config.yaml
dataset: "microscope photos of single blood and bone marrow cells"
rotation_deg: 10
targets: ["cell type"]
moe: "top_k"
experts_per_token: 1
shared_expert: false
loss: "cross_entropy"
final_lr_fraction: 0.1
weight_decay: 0.03
Rows from expert 26 of block 7, named by matrix and row number. Rows with one number belong to one neuron. Each number is 128 + 32 x the weight over the matrix's rms, rounded and kept within 0 to 255. All counts start at 0. Numbers have three digits each.
# up: expert up (model.blocks.7.mlp.up, 32x192x384), inputs 0-38
# down: expert down (model.blocks.7.mlp.down, 32x384x192, transposed), outputs 0-38
up.2:198120098157129078132133055138162128126092149089134157170160112126147090119125171156152127169177087103116114173159121
up.3:157115140166117137095131087162151108096131142164077122150161150127104121177110141137204120077098118113097094130149145
up.4:091131110147078117135124130140117116109090112131153140148109139138085102110142168148166130094175156133155146128132138
up.5:104065113152097147116126137143119082070160133161123092130115168157120101189097160113060159101159181101111151153093161
up.6:138086135093135144116110098163127135123141102138118167081113203091146108070137091114129116089156116152138075092042092
up.7:135122149098152189105094167152101106096120137159111123090140209090121127139177116054127128130076167103142143102090124
up.8:097081095085134159117144085174145166084091155128145075109154190112147134136137119159127142076165104155092120131090142
up.9:163155131116139098125171156088124141036101150136131128101099148134063071123141140060123171154138117096138138122144121
up.10:093130156166141175085126198142108120125136100103137144118150188160078139096152132111207131140147137177134108071125140
up.11:113144207123147109111140078134135117072167193101186130141118148114074124159127131154122093098133155140179096154164169
up.12:126113121117114102162150076131147182103143108127145166153145195079099071144107119172144153101140090123150118093153114
up.13:068159083087173070162102144088143116165139178098110142123094121142110137148091131105170152128103105130184152139156179
up.14:082159140147171107113093129084162151129150172089112151150129112128162119143116093074185128157118139150147124119148156
up.15:152108128090133149089098132152106156119144149108175117095131148085083112171136106095105100175169123132136169120124083
up.16:126137082146154146164198203123150138166076180102142150116082147123108125105119101104165103164115102132120137149153102
up.17:164055083112112149118173134079070149101087096152093165119139118081108111151112140096168088172162164080117189115064143
up.18:108146117089118125096102176139174165109148132120179154111139159087087088137149112163105221079123174179194076145109157
up.19:110109093200141082151205106167178119192114144126154104149185105097128119100123201160149116124109055177122132156094167
up.20:159107124119119110110120066128148124147145053160124104123148116144139141192105095174118156119107073100157143128157153
up.21:119127114125155150155103103135115126149148214133102183067082106141188125171114071109091054120091080130174152103152191
up.22:075114159152092123186133119110137101158179177088197139179090158154076156197139118184074107092099123122159135168173172
up.23:190150134185109120142185102143116093095111125161133157115136108155161159112064114124128092136127134098167078185160137
up.24:157207096160149153222127114086091070156143098071143145055102098165063165103137097178067126078113207109162149163118133
up.25:144138112130140102121106089111178150177120091157153188146159106128093132138070164177128152168134121144144135124150123
up.26:138130203084103138136152182133177136090172103135094121088103188118121094172212147103149124104113105093127107151094174
up.27:100172114065138077130139119128203145169153152157140142083128125096070111109134138141161172119084153093127073139135084
up.28:159098156092159137099091102153146131082106132192111096102129133134171100127114107166119115116175119092177109091123175
up.29:106149128147173170125142120120118075159120088074111105037103083137156161082098097073155140097096129144096159095101164
up.30:126099161141168166116129117160127123097139112140114086077093134112174116142160136144130096157095122080169139112132107
up.31:105069148093134159072113123151078122141142126118115058097096181107102170126095138137124102120149146073111119138118115
up.32:163137147208163115143113089227099080075125144101061104091119097132170171118093119156151128094108098106086110101097161
up.33:096117155076126097115110109123143105100171134160130123073123146110072096153132146068140147142132151118129179101139133
up.34:184139116119158090121140101090173184150131129133112148127131169139109093107089107108131150135145157115102113154100141
up.35:149125104138112152158137160118093192157137153157181168144137166059101107150126133135122123144128135109136153123165199
up.36:102146109112102134205132153099184143142141153098173132139152155081074087134133132097085130184111147110086138151125108
up.37:120097107068152103085081063111131165148172132124128197105172167127083144130116133165152148076098117151173133106095091
up.38:071148117112199125148139138086137149105119100118126157107106102141120146151108152109181149190115127079097123097170078
up.39:133085135182149189180130130126084065098153177087110110077118119132081144150109089162109090152143157108162121155141153
up.40:161146079106123105119198095158160125125102144126106130088121117094160102061150131078130136099166145106059139145122163
up.41:152134111144157054110134077204163142111114143098155135122126148129137158093110144152201121119119074166104175133160096
up.42:073104116164137129178092127154107103148155170139101119109089174121103122177105136105069088124127161117131183155183099
up.43:172102088152122079135146055139169152119104103121155132176166155121136117183091164184110125123144088116101131114186167
up.44:164093087119156155112056132133147133100131151107140125120129139097084102191159093108099148180182151137135124106070150
up.45:094174129156141145152110087116118132119120102149215110108167139098143041082128137137150152197171114220163071075118127
up.46:139133155123062146128093153143169129170152093109214144110084172095165126176109094126100094188112162118163167110168092
up.47:110029128118166158135175145146084077159129132114150135119102181130153124216107121185048097104111133123142180118140151
up.48:083160134128171091192128097138145133144141162127133074124092082142125175085092116076132112176102097155123183160163127
up.49:129168104082162143137113104191123098093140163096175112129126148142136092104151147137147144113163112158103101127115146
up.50:105146060096163125148149158095096165151097129112105096117043098137108147112121171112121185125121104093081159102138119
up.51:104106116089124137129103111130167152134103114150146134135166176137136088117155135124099147163203182128131138099087109
up.52:131055118130192111109148144134061118144103100206069124125149134104140151160118148194123081122126170072158111124143182
up.53:194146120134137106150149089110194139127119116093155176173165143140111116118125135127129134099108102118075137167144109
up.54:144120171122199089148164061147128120125175200121136131085082133151138153148088059147135114146150113167130091153146108
up.55:175137181127131130170154115103155099105147112129109134132166131130119119148190147108128118089084105091101146083123133
up.56:136129078099162097149140085083136145126132167082164176149144155101099154122132156131145173117078109184151147130162134
up.57:118093096135156143129198057134127099131140133109112128070140143142179170091088095140127146051139074132091105152109146
up.58:153176147182167130144074126094174110050128107218104085167100132123115104114158086137123163156159202119100075122149125
up.59:055135062092143123154160077121116165126165086068156127104128128148119119120075128169137161095162092153123143082103159
up.60:101156103155135097126117142121079122112106078160127141116088111123129119155172109128135146134135121129148125056203124
up.61:115121076128118087109179035162224111151131110135140140136156106115136135101137199155136087101136090166137115127119141
up.62:100151145123113148140114125147177119133200192161107087109119123087127115122157141119183144159136072162098098089115158
up.63:121113065111199118165119121085132152132170188106093125125155101152113168185103130128106151096105042129139119129166161
up.64:065167115110085113136140159093150138110153177155117136145115130121103113159101117121123156115125131108127127135140214
up.65:110176180118104094123150110175110133114194132109132143112090177094177121092131126121124131098139104133165157170093109
up.66:084099100096174121128091119092126095121103235119095106123120106151126175132071106116165108147089095107142119159159167
up.67:066163179161099117121167238125139117097127114093075143100119152143089124114147188095146151145119097071116126108110131
up.68:125170137126174073133157095041125112150160152176108088082084144087075086151096149101093193128154170084111138048122100
up.69:127174055095166117161125098128103165131101141082141138135114072145090173068084122102181151140091143156111141155125146
up.70:146062175134139190138106147108101120053128114146134109096130133068144062099143094145121163146178218146102128128123149
up.71:090131119131109119147122085117172067122133106131145097113129084127116110097162197089107171172125110108062130151135133
up.72:160077079116131108142131132167138161114133130130125099125117131094087067155137108125102094138163156115110157136121125
up.73:085154184100105172154149172120126135118232130115089132089139186156104123160209139068162103156150101115123127084122140
up.74:136122096108086176147139122059110044089120160102117143120083104115086100126127187101173179126127170092112184178142125
up.75:190183100128095104164109175168165119086101098135130094108121102136152132142164122138188118125129145138117147086109119
up.76:130183097090141109154120116039184107105157121149080135091100141128075108116103134091173152113119187096105181122135132
up.77:113097119117156097089152192101154149136086084112114145112144164124136080144197153064135097158117146077079139107142132
up.78:180105085119203074059177083142131180100123144153134145172161143113101099148125119092142127136131124126148097149110168
up.79:121046139122109117122141145081077169138089051129161163199165107067080070155142149123106090141162151109111122113138124
up.80:109154192158144152092103140191064126093150144128129079099108138076129104100190165107177151082124164158095130061096082
up.81:124177171143128170101120120132123122098159091114094139067111118151095119090197175109192122144157094125126144073124138
up.82:014183001057130153127211172099130168132138092085202114151140090153103132072102169150126136105131120142064116120114174
up.83:122127137128130130124083122198075102077139068113070123123108092073163141092140121144177142114124137122098138102116160
up.84:078093170100141122107134164096097147110125095126114123107095133169110115123149128138144174170142128086104150110141112
up.85:124157083113186148179131167074137118142122167113149134148128107182167145138088092161109125128127104162153064151121192
up.86:202140086111128125124105065082189156137121084157165187165142119150089103151093126151097171128113121121098118133166107
up.87:156092121182124086121190102145179123142101123106125097077098105106125117120097177133130121143149056112155175139173154
up.88:066146131174215074188120155148106091098104146077126105165135126077120112066126199199151156166129114130131083113150171
up.89:118097095104096146101133131134110134089129150132135118084139147118125057185141153098108140161184173146103116120133120
up.90:073130080102101137186120116086139092123154190102075102118132149114090140146102107134151124140122096113115157136162123
up.91:158109108133101126149117112138097127111123122145156102121091158084139107109070137117144101149179148125157210111082151
up.92:067197072083143171117140133166133141092165133096211072120087148152103090072149168106162152131176110161117086092126134
up.93:101114160168175104148144076096107125099111136115084087075095146179140175084057054133149130093093116113164161159103150
up.94:124092108113144207149100178104104115135161123190138119134151133128142085169141098122128167151164199154111107094125159
up.95:136134164086126117099080106116164120086107194042170124107126171109077115109141141165161124095138234110152160169112079
up.96:165117096120121110127131083130174110146130127175125111166152117123127128173117109152122163118132110111114105130160169
up.97:132098066118147207146090156074160131137113146081134106046165133117067124166115128080112139174132164114143147083110112
up.98:131104080083125154144109177113134144105108153139161126102164085050084048127142107073126154156153146152082160182110163
up.99:155084132148084127157159113086154136061110161119145109097083141122124065105154106060118159113146139139085191139111165
up.100:201082126079106140112134185100119116105125145126140122104098158091113058142150098081108159104138171162093123150105187
up.101:073142142122195166150148156081114107133152153118121123118140133099062112133116128114203148160086130120105082102130161
up.102:073096171177125050045099159147132116128104122174130109171120123107137147123170137155095114145092115106121118157138137
up.103:086078067072120135059108102108166111141168128123135087088098167107123185143084156162109133132152121080175147122142155
up.104:115105140092082121165169138127153174097112118097207114144105152068106100128151140133052112169199142137103165125156087
up.105:106131111084083105153219082154116154133086142137171146139119132117055145066072179113176156176111197146100147130097145
up.106:167052134160102118168174083184173125109128140128145091126142121101124103074131171137174097131165081123096118093155147
up.107:136105164142163151122146153153130108108151099183114084143137116144168147142138132124153101114122105104068143054126134
up.108:150115139180105119156166084099167175138153147144187075124112100160102132176114132107079122193123136142118152104156146
up.109:128125131143146108118143085155095097101125174152124079127165141103100162173096105141164128085139099135149106098146151
up.110:118112156168140166093131136089121077113127139144090174107106148132071130165091191159132179101100165117150196119113130
up.111:094126125048115109106207122115129157098144108125157144146132159118094109131109166116106228078134163113129123149091109
up.112:110187141133100120136183154162157130073177082144117150063131120163116136164171129086175108163167102121128148092151095
up.113:100156130194131091133099171144149166094105140157125090148107145069087149147153151035155110127082157159096110151135129
up.114:136144136102093130135164154110125169115116129085131160131083165119097100109118164105128134135102184084118144131144106
up.115:162013103122150138135141124192084120181111148177120155103111149108114108198094144165133086126188187122150139114124164
up.116:110179187164138133138109111208125066095184162138177085095117162082139068098217186149153146125106116147148125061133124
up.117:091113126093100117111111228094134103131073118101179137166101138091094140108082112108119100151108226110106178151128046
up.118:164121059154125076106141058154171156123128120143156158128153110159114115116098139131126142129144106129110089159144142
up.119:148097155119154104118137086129172148068129082131169150085078130164187120053109113133114154132152125165129137104073104
up.120:070083074136129119175100146083154128077124144144101104103128121119071134128105188091159154154146122096067144143164118
up.121:113111111115103149163142162132128125116104122105163107112101144074077115156127127077115122170170139138149182124123097
up.122:134079117129116200096075205124154129120150140140126151111166162099087073134127109153096189123121157168085075091110173
up.123:183180059170078132172114186140114109084144153136102133124103123116152062149149111113110156129155180109161145121097136
up.124:185077088106127091097205130091138149112111164103110143081103131084100075143131144088121190123130139103120103141125113
up.125:127169100109133117123120171113108121082128119156111153143106132119079063134085119081140144134130150152153100130114149
up.126:171083125147165078176143118129101117091100133122142157099127124100135168075099114117180128153109103136155129192126082
up.127:103122137105103121110188147130156155130124139107108176128115143099129110115107158113116132110112166091116159140088139
up.128:066117191185123137119161103163078078111127110106105084084104094114181133093107090139149132089104126118100146122105148
up.129:115068120078120093127134145111178127098089159128151103144154131100090075084105143096150209130180183110108183120090117
up.130:138104100116172139112125127155051096138152145161123102126105141098092134197121148128129105113170180125150130142158177
up.131:102178076143162100148122141137140135110151139171069075041132122095088118160117138047147139115135143087115132138164178
up.132:151128118135074138148206101098142197167106088118173191161140107096047104142175162120111147133116099126120147147185087
up.133:108144106124152117167092149103206084124125211109072123091109093128108163146103092129146103171094086100160097166144189
up.134:101129143166153167121154154121132071102128154153128062104102124143145134156156137165104104139093089059180141103136128
up.135:209141139124108133151105143160143093101089072114141146129159158101149112096161133136141096086110057096156127131183160
up.136:146102126114133139116135098090096114171099061210138166155170096114100104098146146175121182135106076101120136090165152
up.137:109097127138169154125128110082059173083122144120061153015131169121128149118090112108106111059116111089124162107083143
up.138:161117099124136063121176061128163155145126068146150145147176114139140090114074148115113129118128116133136091120093112
up.139:065167114086115176120143085136080069142170147061122120095098145111129136102114139147166163064138138154114139144099107
up.140:122139123140153132147141122160101104100179183186070073131097135083130112174132126141153127189097136108102118162164101
up.141:121132135159165065099111150179114096127120093145140116137104101136193102142204148165118133091118027101170162116197172
up.142:150138137142160099094133103140136139139148166093138155087114095119118122116102136142148143123140226124126162135090113
up.143:131190057090128121208097081156163113102151185077152071159071159110102150082110166112153126136136135159178208127157140
up.144:122104142152138113065114152108154147108091108160114114136162169114142108091119139156096167155171151120153171042084189
up.145:141105105100137142120117182100128161179154100128117115100154107075054126109069152032141170199176155126131200110094132
up.146:133106143106104111157087156115139101110129148132181120125091135135060117154090135088144188170146214095169188136127117
up.147:142067102115138057121188104125129165172110093160144175180162116134122093106109149111094139112143104117125105113114137
down.2:156083123102090167128140102160119106130085090172099126104133147102095111158107082129117130114066110106127141137116068
down.3:149094138120161127102084175163168089091140123147124109105105131131143139146084093125111157122038104153120101109143092
down.4:089126074082218162141150116195180101184103129127124104137141145105211091164073151057135131138123153093058136114069099
down.5:079127083116130110193121113121099126159114094083126099142117174032121105141096198107146130106109152123139155151084131
down.6:118126181180116134128161108070110171197155181108147112135154149120085113169124153162116123173086118148101136149073125
down.7:052172177063147124140126165174164118126151101153152071159139111113104121157076098079143152118098131105108147104149198
down.8:179124180139089152128132180173135129151067104173086092100110119115151127102122143152060108155120062104103169083175111
down.9:151180154151154154065122089174182050141100120121161136182193180112143089131131121117124130138113096132111131111131175
down.10:126163148194160150133080182169107155124118144160141110116179129127122154088141130133153109154182104111117107119134160
down.11:094168136102145141122104148139146110077113092099140050152124122071167118118066121116097131099126122137107181124119137
down.12:088169113084162114113124128107130121159110101159072100107156119087154134131140095133088143115090135125155141117126104
down.13:054160128190153175109117145069118124109106149088125039192178110140125147103108153165170131088142117089155112122148170
down.14:102134121139152136116098138118144120073140144111129082193150089103124131087127141122164113137122132121141131127155150
down.15:076089153114105089137144136221181126112107139068136100153125099168117085195102125102118144112089139167068146095127092
down.16:117110094169117157112135118182104113093104096191047091150169120145142147075139090124104088141100113104170136117162108
down.17:132100177099093159121173098155154107162127114172090104155123169041121087152105159178089129147121106098083134191105150
down.18:105182092080150157116097166116143140133116138139167098138162060123146134073104098149132104110175109109125132134107141
down.19:135083119154131152135146109123109097111175019187087120121120155099159109110139047142122093084031107125156130120173081
down.20:098121145145111106135195152183101089070176141156149179123146120122082146139135063172113158149092056145086081090123065
down.21:086130153190124127147168108095136144102141127084154112173134107108120096135134116100165163119126108140144070143091171
down.22:105156124103185141134127159095127029070127117077193128119119173089156088121086123122166176136110115169144112138148132
down.23:119117096101112147215148099111106132107158088148127072128124129116159128119141095141096072137148107132128147150132125
down.24:087083121089116165159099169153142113128091140100091114110101149167167075158130116057105076133122101121152097053129128
down.25:104117135129148163118168095128149139116114068142098128101118174108093131129135077145109160077084129099130103127130100
down.26:128143151159156122066132166070154092100099102149158078166206103127163155101108141116124100137161122117133163117064127
down.27:100143108059150108087138135071136142114086120147085089151195106097117096122102144154067136122128110113118157125074113
down.28:138120116096126154118117167159107150129118162151130094037100153104162163127109094126108090149124102144105141170113116
down.29:150086163156118056150184135145156108149148151166140156137109153127121162109095095145117156100106115132128092117096139
down.30:125086175120118114137116121093157100140152115119207183187116115083084124160074083106164164128117109123063127120102118
down.31:148144211162120181128173142144125134154122157113126061112151125147128088191114132159112109132089090107127123123165163
down.32:157093139121086121137132146158135127093149172173134136126098090128100155182118095100101141075128091110131138116153097
down.33:147152127107163152178143087102164147143072142101158082114129092086111085139132103143120126139163149121158125150073113
down.34:138150110119121127155193117112123111129113095154073174098159156161066128145133101121122149177075114157139139085075134
down.35:086158151091112109161148138065103094112127063132133086187161133062157115095120104131121140143083126126134137150130120
down.36:090117117068155153142117119160152123129103097118105069163149105073134118131158100163108117088048106103109150121130095
down.37:107169120149161056125174130118087141160166145135076167109192142146145139121153098173139195169117064155127107092066132
down.38:118104084179134100084114122115128121115121100152122177136136135136098128130126153150146098128105142126146068192091142
down.39:112052058105087096159114148144160138107080154160187110178152114065096137130108135105186109086044089150091122117107136
down.40:107109135128097151126123130140112123137067167119090110106104139122149078089119084146060103147147170093111148125090111
down.41:098101061122162096107074169102157124080122078140098116202155136089110150127125069130156140104062178095148079111092068
down.42:067096098082149106158153136068112097116122095118135152120075161032119092180088152094133111098073091148137082194119170
down.43:140140141129098129127154143137129110127117075187064104115159133126100109121137098171090135149034103132094136101139092
down.44:111149182099076139181097144176146148155090152104139120119116111161147102163127129148071120137111092112121180128114101
down.45:155100113146141118159115147089233165094151198157108130103121045141145134158141180135131128167134113134150166117053142
down.46:151155130122148096119065145115191109104201112094138145204237099116096165129121134124109147144070140086076126126104118
down.47:099122138123092160169142150093155108143140138070199145159093113091105092156111114116159174158122141118131149116090130
down.48:068153077172154171105112137108130114115131091104098118139120112068145118120130103068128168117091129163215129157113149
down.49:168115120146106136107085146062168181126109112165090100147198108160157168138141148106074102117076112115202135157086106
down.50:098153093204115154118181132158072125099101114152077090142145152141160140106137142117106150138164113101164100149153171
down.51:131137129093147148127177151152124104160117159113062063122170162135112109170172121118095147146083103158138187139098055
down.52:099079185128108121165147108108128146159135121136195136127102124064102078124121116131138162186109091093114135149072127
down.53:168135108094133147108116127127138092087082086130129152094131146110080118138149076125134133095089140106132114133112068
down.54:168077109134085056200071134098115142068106150114123212134163125094037192161138102142115159142088097114173101152123090
down.55:167144113143126125071160172138137071089116106118187181075097142128125146090108077138111137144116105160076098111112134
down.56:118141099114165085148153160111102117136130076167068110137190116105146137094147065132101144154060096128179144086135129
down.57:167094154167084131149179132159119092124153127199087122102129170147125123122130094180069115121104136096120175142118093
down.58:124105128135181128104091103139138126127142140138137199130175127138117127126138162094127071186166104133116139149105139
down.59:152125091126110124196158125097143130166103127175055099148209173158120175111155118143152154125057140147149150109130106
down.60:113132193127118129181171128144166156156159094123157113170162119163089091149139172065161106204098143111086141129082124
down.61:144124108168143162100123129163107118148110063167070131159154158115172143079127067125063122106097145117078114108148110
down.62:090094146160107160088100139122132135073128104126127130149143081105125173107094127137147122137131088111158128143145144
down.63:069134169191081114181149104091073115132127108104098106126113133156125149083151081140106135167125089114141113153135140
down.64:106144121073134162112143145091100118105133091157161086152140114084129106068100124129139120118108133119156160166117146
down.65:171118199136130085132150137112180108148125128151163125164162115137102166140124075166126146138133151107124120085124087
down.66:066130088179139125152136093055086157095104112116096102160117161126120107118151124139157101148087100111174087202113151
down.67:126130144126134104075125128097155100136108117149134119173157105116165127103114153089157095126143163101167131139062107
down.68:144123132139137088115134110104124128152124118124099140157200180157122145115184106147143060157131152088104122145025208
down.69:126121076108175124084071152105143151040145123110100108163167059093131199070110097101139144106070170105146151125106098
down.70:108112127120125174143079126142109148180095145149115107121093121123149102131102162153070097138152078095123181151138156
down.71:123128141161120149128128122173158145157153117115130193169110160094146074173105135089111107119137121069072092085087148
down.72:130138173065152117141173090191172100143138097087137082176134096099156093172112100135100115177142134139064179106105118
down.73:126117146177124120088112159102112105118134128101177161137149111096102148111079145133143144148178130147096099125139174
down.74:097101105136164163125119083098129144119106123169102118148140145108115074167168169154126091075133166115119088203072099
down.75:181136128111137121127093106186158147118178150127139143143152058189088157172122090108140155106140064103103125056152097
down.76:090142103123120182162122116100092146152098120133052106179139123120128101125120165163074113147152120093124139140094135
down.77:137117159116141106139168115085164123183131120117189141189137135083082090095125194158148117174156116072057156165103153
down.78:139109153072154158075138090167166078104143083207090116118186096107111139145132099131090112158100115107114157088144080
down.79:128083161112123183129175059180149106190077084161121076176115137070107095086130143161105145154122113083057167147152132
down.80:119065186111147171118113208171149141107140123145115129113146084116109159156090113135114121121128109090116143112181097
down.81:093140171133155145132156146170134093143137126116167165119106106127067097141122156134094129149167087129082101119121127
down.82:119144097181115175041140157100144142149158114156081089139198122100163182045153122107125122102116144101171140140132116
down.83:095080139129106131121127154124137110138154114186160152114069083142094152156102110165106166106126113111094129141111095
down.84:118143148157108115110157128121110140129146150141149141147136156131081129122093168161145101132146090131091114154131166
down.85:097126103133153118099082150112125127078166123133147079172152123108141167067097146122138154161085126128137134134125146
down.86:148127147128131116134195120117097129082093095125093183087174141079046170114139069140138173123085087143141093120121110
down.87:137064134114089104162117108114131081159088131100111086139128122098117089067147120139070127071110105116176133140126050
down.88:133102114155108176178051098092098224155109087138115105156179074109215142100200137120169104159116118094165147177081154
down.89:146130107080110116175083136148149089168086123085128150091175100098150144121094077099129144163102104122109157079124063
down.90:075143066174134159133108153116099134137117097116110076151110128129175114093133133130138127127149102154142103154164170
down.91:118116151073175141123144129189208119164129154122127075126138152115161088208093144069103125132122187093102127128080137
down.92:113121072137163144102092149093172167145130123133072104144212137159173165113159195112090092098104157098166168169084110
down.93:099069177158093131148190127113136117142136204115139143167098196168120091154133112140081095117119131142131087138076115
down.94:121135082159145112166050134134088136153110117199122160078135126118163166063138117183116087181145086098116162149110152
down.95:103138043087206132131096160199114115133112104138062073202228151104148131151144100160133142151080114080129148106151154
down.96:172139163120121123109144135151119103125156088138121138110147116121087152146119108153109095139092061130132112109107075
down.97:099143090139170091082073182191122135090112175147117138165121135106143051130162138082117122064080137172142120117157154
down.98:126154144072153162103118156183135081157089159141157092136143111113187084137108127159078075161121104109125177113158069
down.99:155130105074133129138136130190189104148100134139137109145146101079124071155125119114088105098122168124115121155095063
down.100:107148104080117143167162111110132119155071142158124070119153106076071073112168105184094060094159139124132169177121123
down.101:106124101150153144086062169086120143068127121136136140168201115104118137071137140139178070137124140121128115181136171
down.102:128081131093142144123099141120141127133124144130165137181138115132134103111118124058187119179081128095128156166049120
down.103:119147181205165172153181120175127175164116117140095082109165134165126137122116091154117136147093099108144121147148145
down.104:130120101038158138094124111157203093149113131109126086189195114125136120170148146112120124118120142089083158113106076
down.105:086133086092169140129096166109139112121138081150070118137130117054147078138117140094106108098091170083074125192064095
down.106:148086120151130172119136101130136093153138075128111086094078101125155110174125032143058103088078065098103107099129091
down.107:145111161175124117120121149147114107154161098120139118095086097138119153111099079146092136144134067096067142153138136
down.108:069186091112206119082101135111136045093129142080142085132133109096153143103129099101152141131154084145156158127163124
down.109:156103143098147170103113147144151121158151111144121093094098113133126134163118110111087086165131055152107148094153082
down.110:188120118107142074124186129094140109165129153148099202225179177144103107117165151181092099115058118078086096131099074
down.111:113152147174143142104142143127097114157112102148093107128203130093113165100151118215096132134120087101171115158133127
down.112:142141160172120099102112138177103119118168098104159128122136115126097133106100137120144147169147129119087104113115115
down.113:071173123137160134131054173116137104094185054124187175136226104109117134079119136060155154153188088178112169133122143
down.114:100149075126150151109090115158120080067100088153108087141138112067107118114154130159097121088147125092181119146147126
down.115:088105124100128130160150129118155128210112114130182120144077142098138074138091091120111170163110134136116127139098142
down.116:157077177117116152158082144092214155148136084110133118117127057141175104170100146116097067082129138116159161127084091
down.117:148139090103210129109061118212213137156149091136111083169161201113192104133114131137151143114114193036075137123130168
down.118:153110102094101142092152078142126100107120097167079140097123128108101142134137073133084158105086131095134145140111073
down.119:140104100121129080125133130131167144125095154130122156158218119126068125128144159108182134148085161153169116141061071
down.120:118111098158165130088097091104123147124147115159089138142113150103145086136132164112177097111100117124109116204116121
down.121:131099105104124130076118166177165057138111144107104128153136149089131083176061134097126133066085180111077156121104111
down.122:127151145100142160143099141142138157145111119165173118090130102111141131096125123178113107128195067127145138114141138
down.123:145139094100096114116180099135122140162146128159121148139101088131132122128134135123113091118182137092134126085087096
down.124:120127126123143113143115105133119154117097125125120103151187105089123141120177142153078106123151136106159153102117117
down.125:167146134116097150127116125102123129157118126118135152104143108136108161067127161174102121120112107121149194160077086
down.126:101101092143142166125127159132106114093118064148075102136132167108122142102137099112125162123084141085195132109148112
down.127:129137106111137143114136138146110127137136117142100097132189119081103114122136158157093104088161140101139138128129128
down.128:146049176152088110139183173154148139149143187135156127115056120169111119175091112155085072136114102123096147117110094
down.129:098165087070161165097116132157159091151115133112134112159129146066211093164108124118073129102161128072070137119095088
down.130:082086116156123113172156123072123118123118126128193152159092113091092083156116139111153125166076103126176093152107151
down.131:085127124180119164144108137087099133156140178151094064156114100118108075049081120145119097134134131112136163140128150
down.132:132093125175198154068182126149103118118101088176108148123097169038111084048128106132106146089111090145082104177149121
down.133:091132108148132127110106126085120134082082092148107076191164146107120098102070117127145097108125097103180138138116125
down.134:117080182131135089122100115090114105109157099107208210180114100076074142124100082117196166149114091129080085157078154
down.135:164119175158084111085116098141113101114159074162157125163136134164117160103157066098117129114083141078108075103127083
down.136:139066198127146134124161067123144121155139099128158108182131134094062117137139045110124173127052095091124117114141104
down.137:066094154208113140179161113095166133166131163145127075119085179153101101155151142131141104189111111122124127144079170
down.138:153126121137081147094162103153127064141109062151089130065112173115099140112110078126096144094078129095117119103133098
down.139:154094166126102129163106211122134133136094151162095125114186097175116159168157091220102120095081147105141157110126074
down.140:129064150081080106133144146093137108110118178158169207151116114119121068137097179112151075104111091127158140134128134
down.141:134089166106107111153127103094175140140119129104136114162151098159156119142123129082176104143103153092134145121036120
down.142:074153076066181137141147134120122099112084121131066058152197120131135118172116136169082128078107149102157135111121140
down.143:059172082117164123114124112143105122086142082093121039153127092061162115175113092070158160083083192093074129132127114
down.144:122101160140161139141090090153103161146174126140179115125121126157136135143157138089123161188118108146129144156052135
down.145:105120108116136120131115168148154077150142163148113135129153163074156075115113179079106115100117158114113122111108151
down.146:114155104094157141158156128149137091139119160119123114099152163090132138174121123129111173133177181087122122174127095
down.147:140100135129132194128198087185145087158089085174089111145157162081090150105148111156085155106121123073140134148126116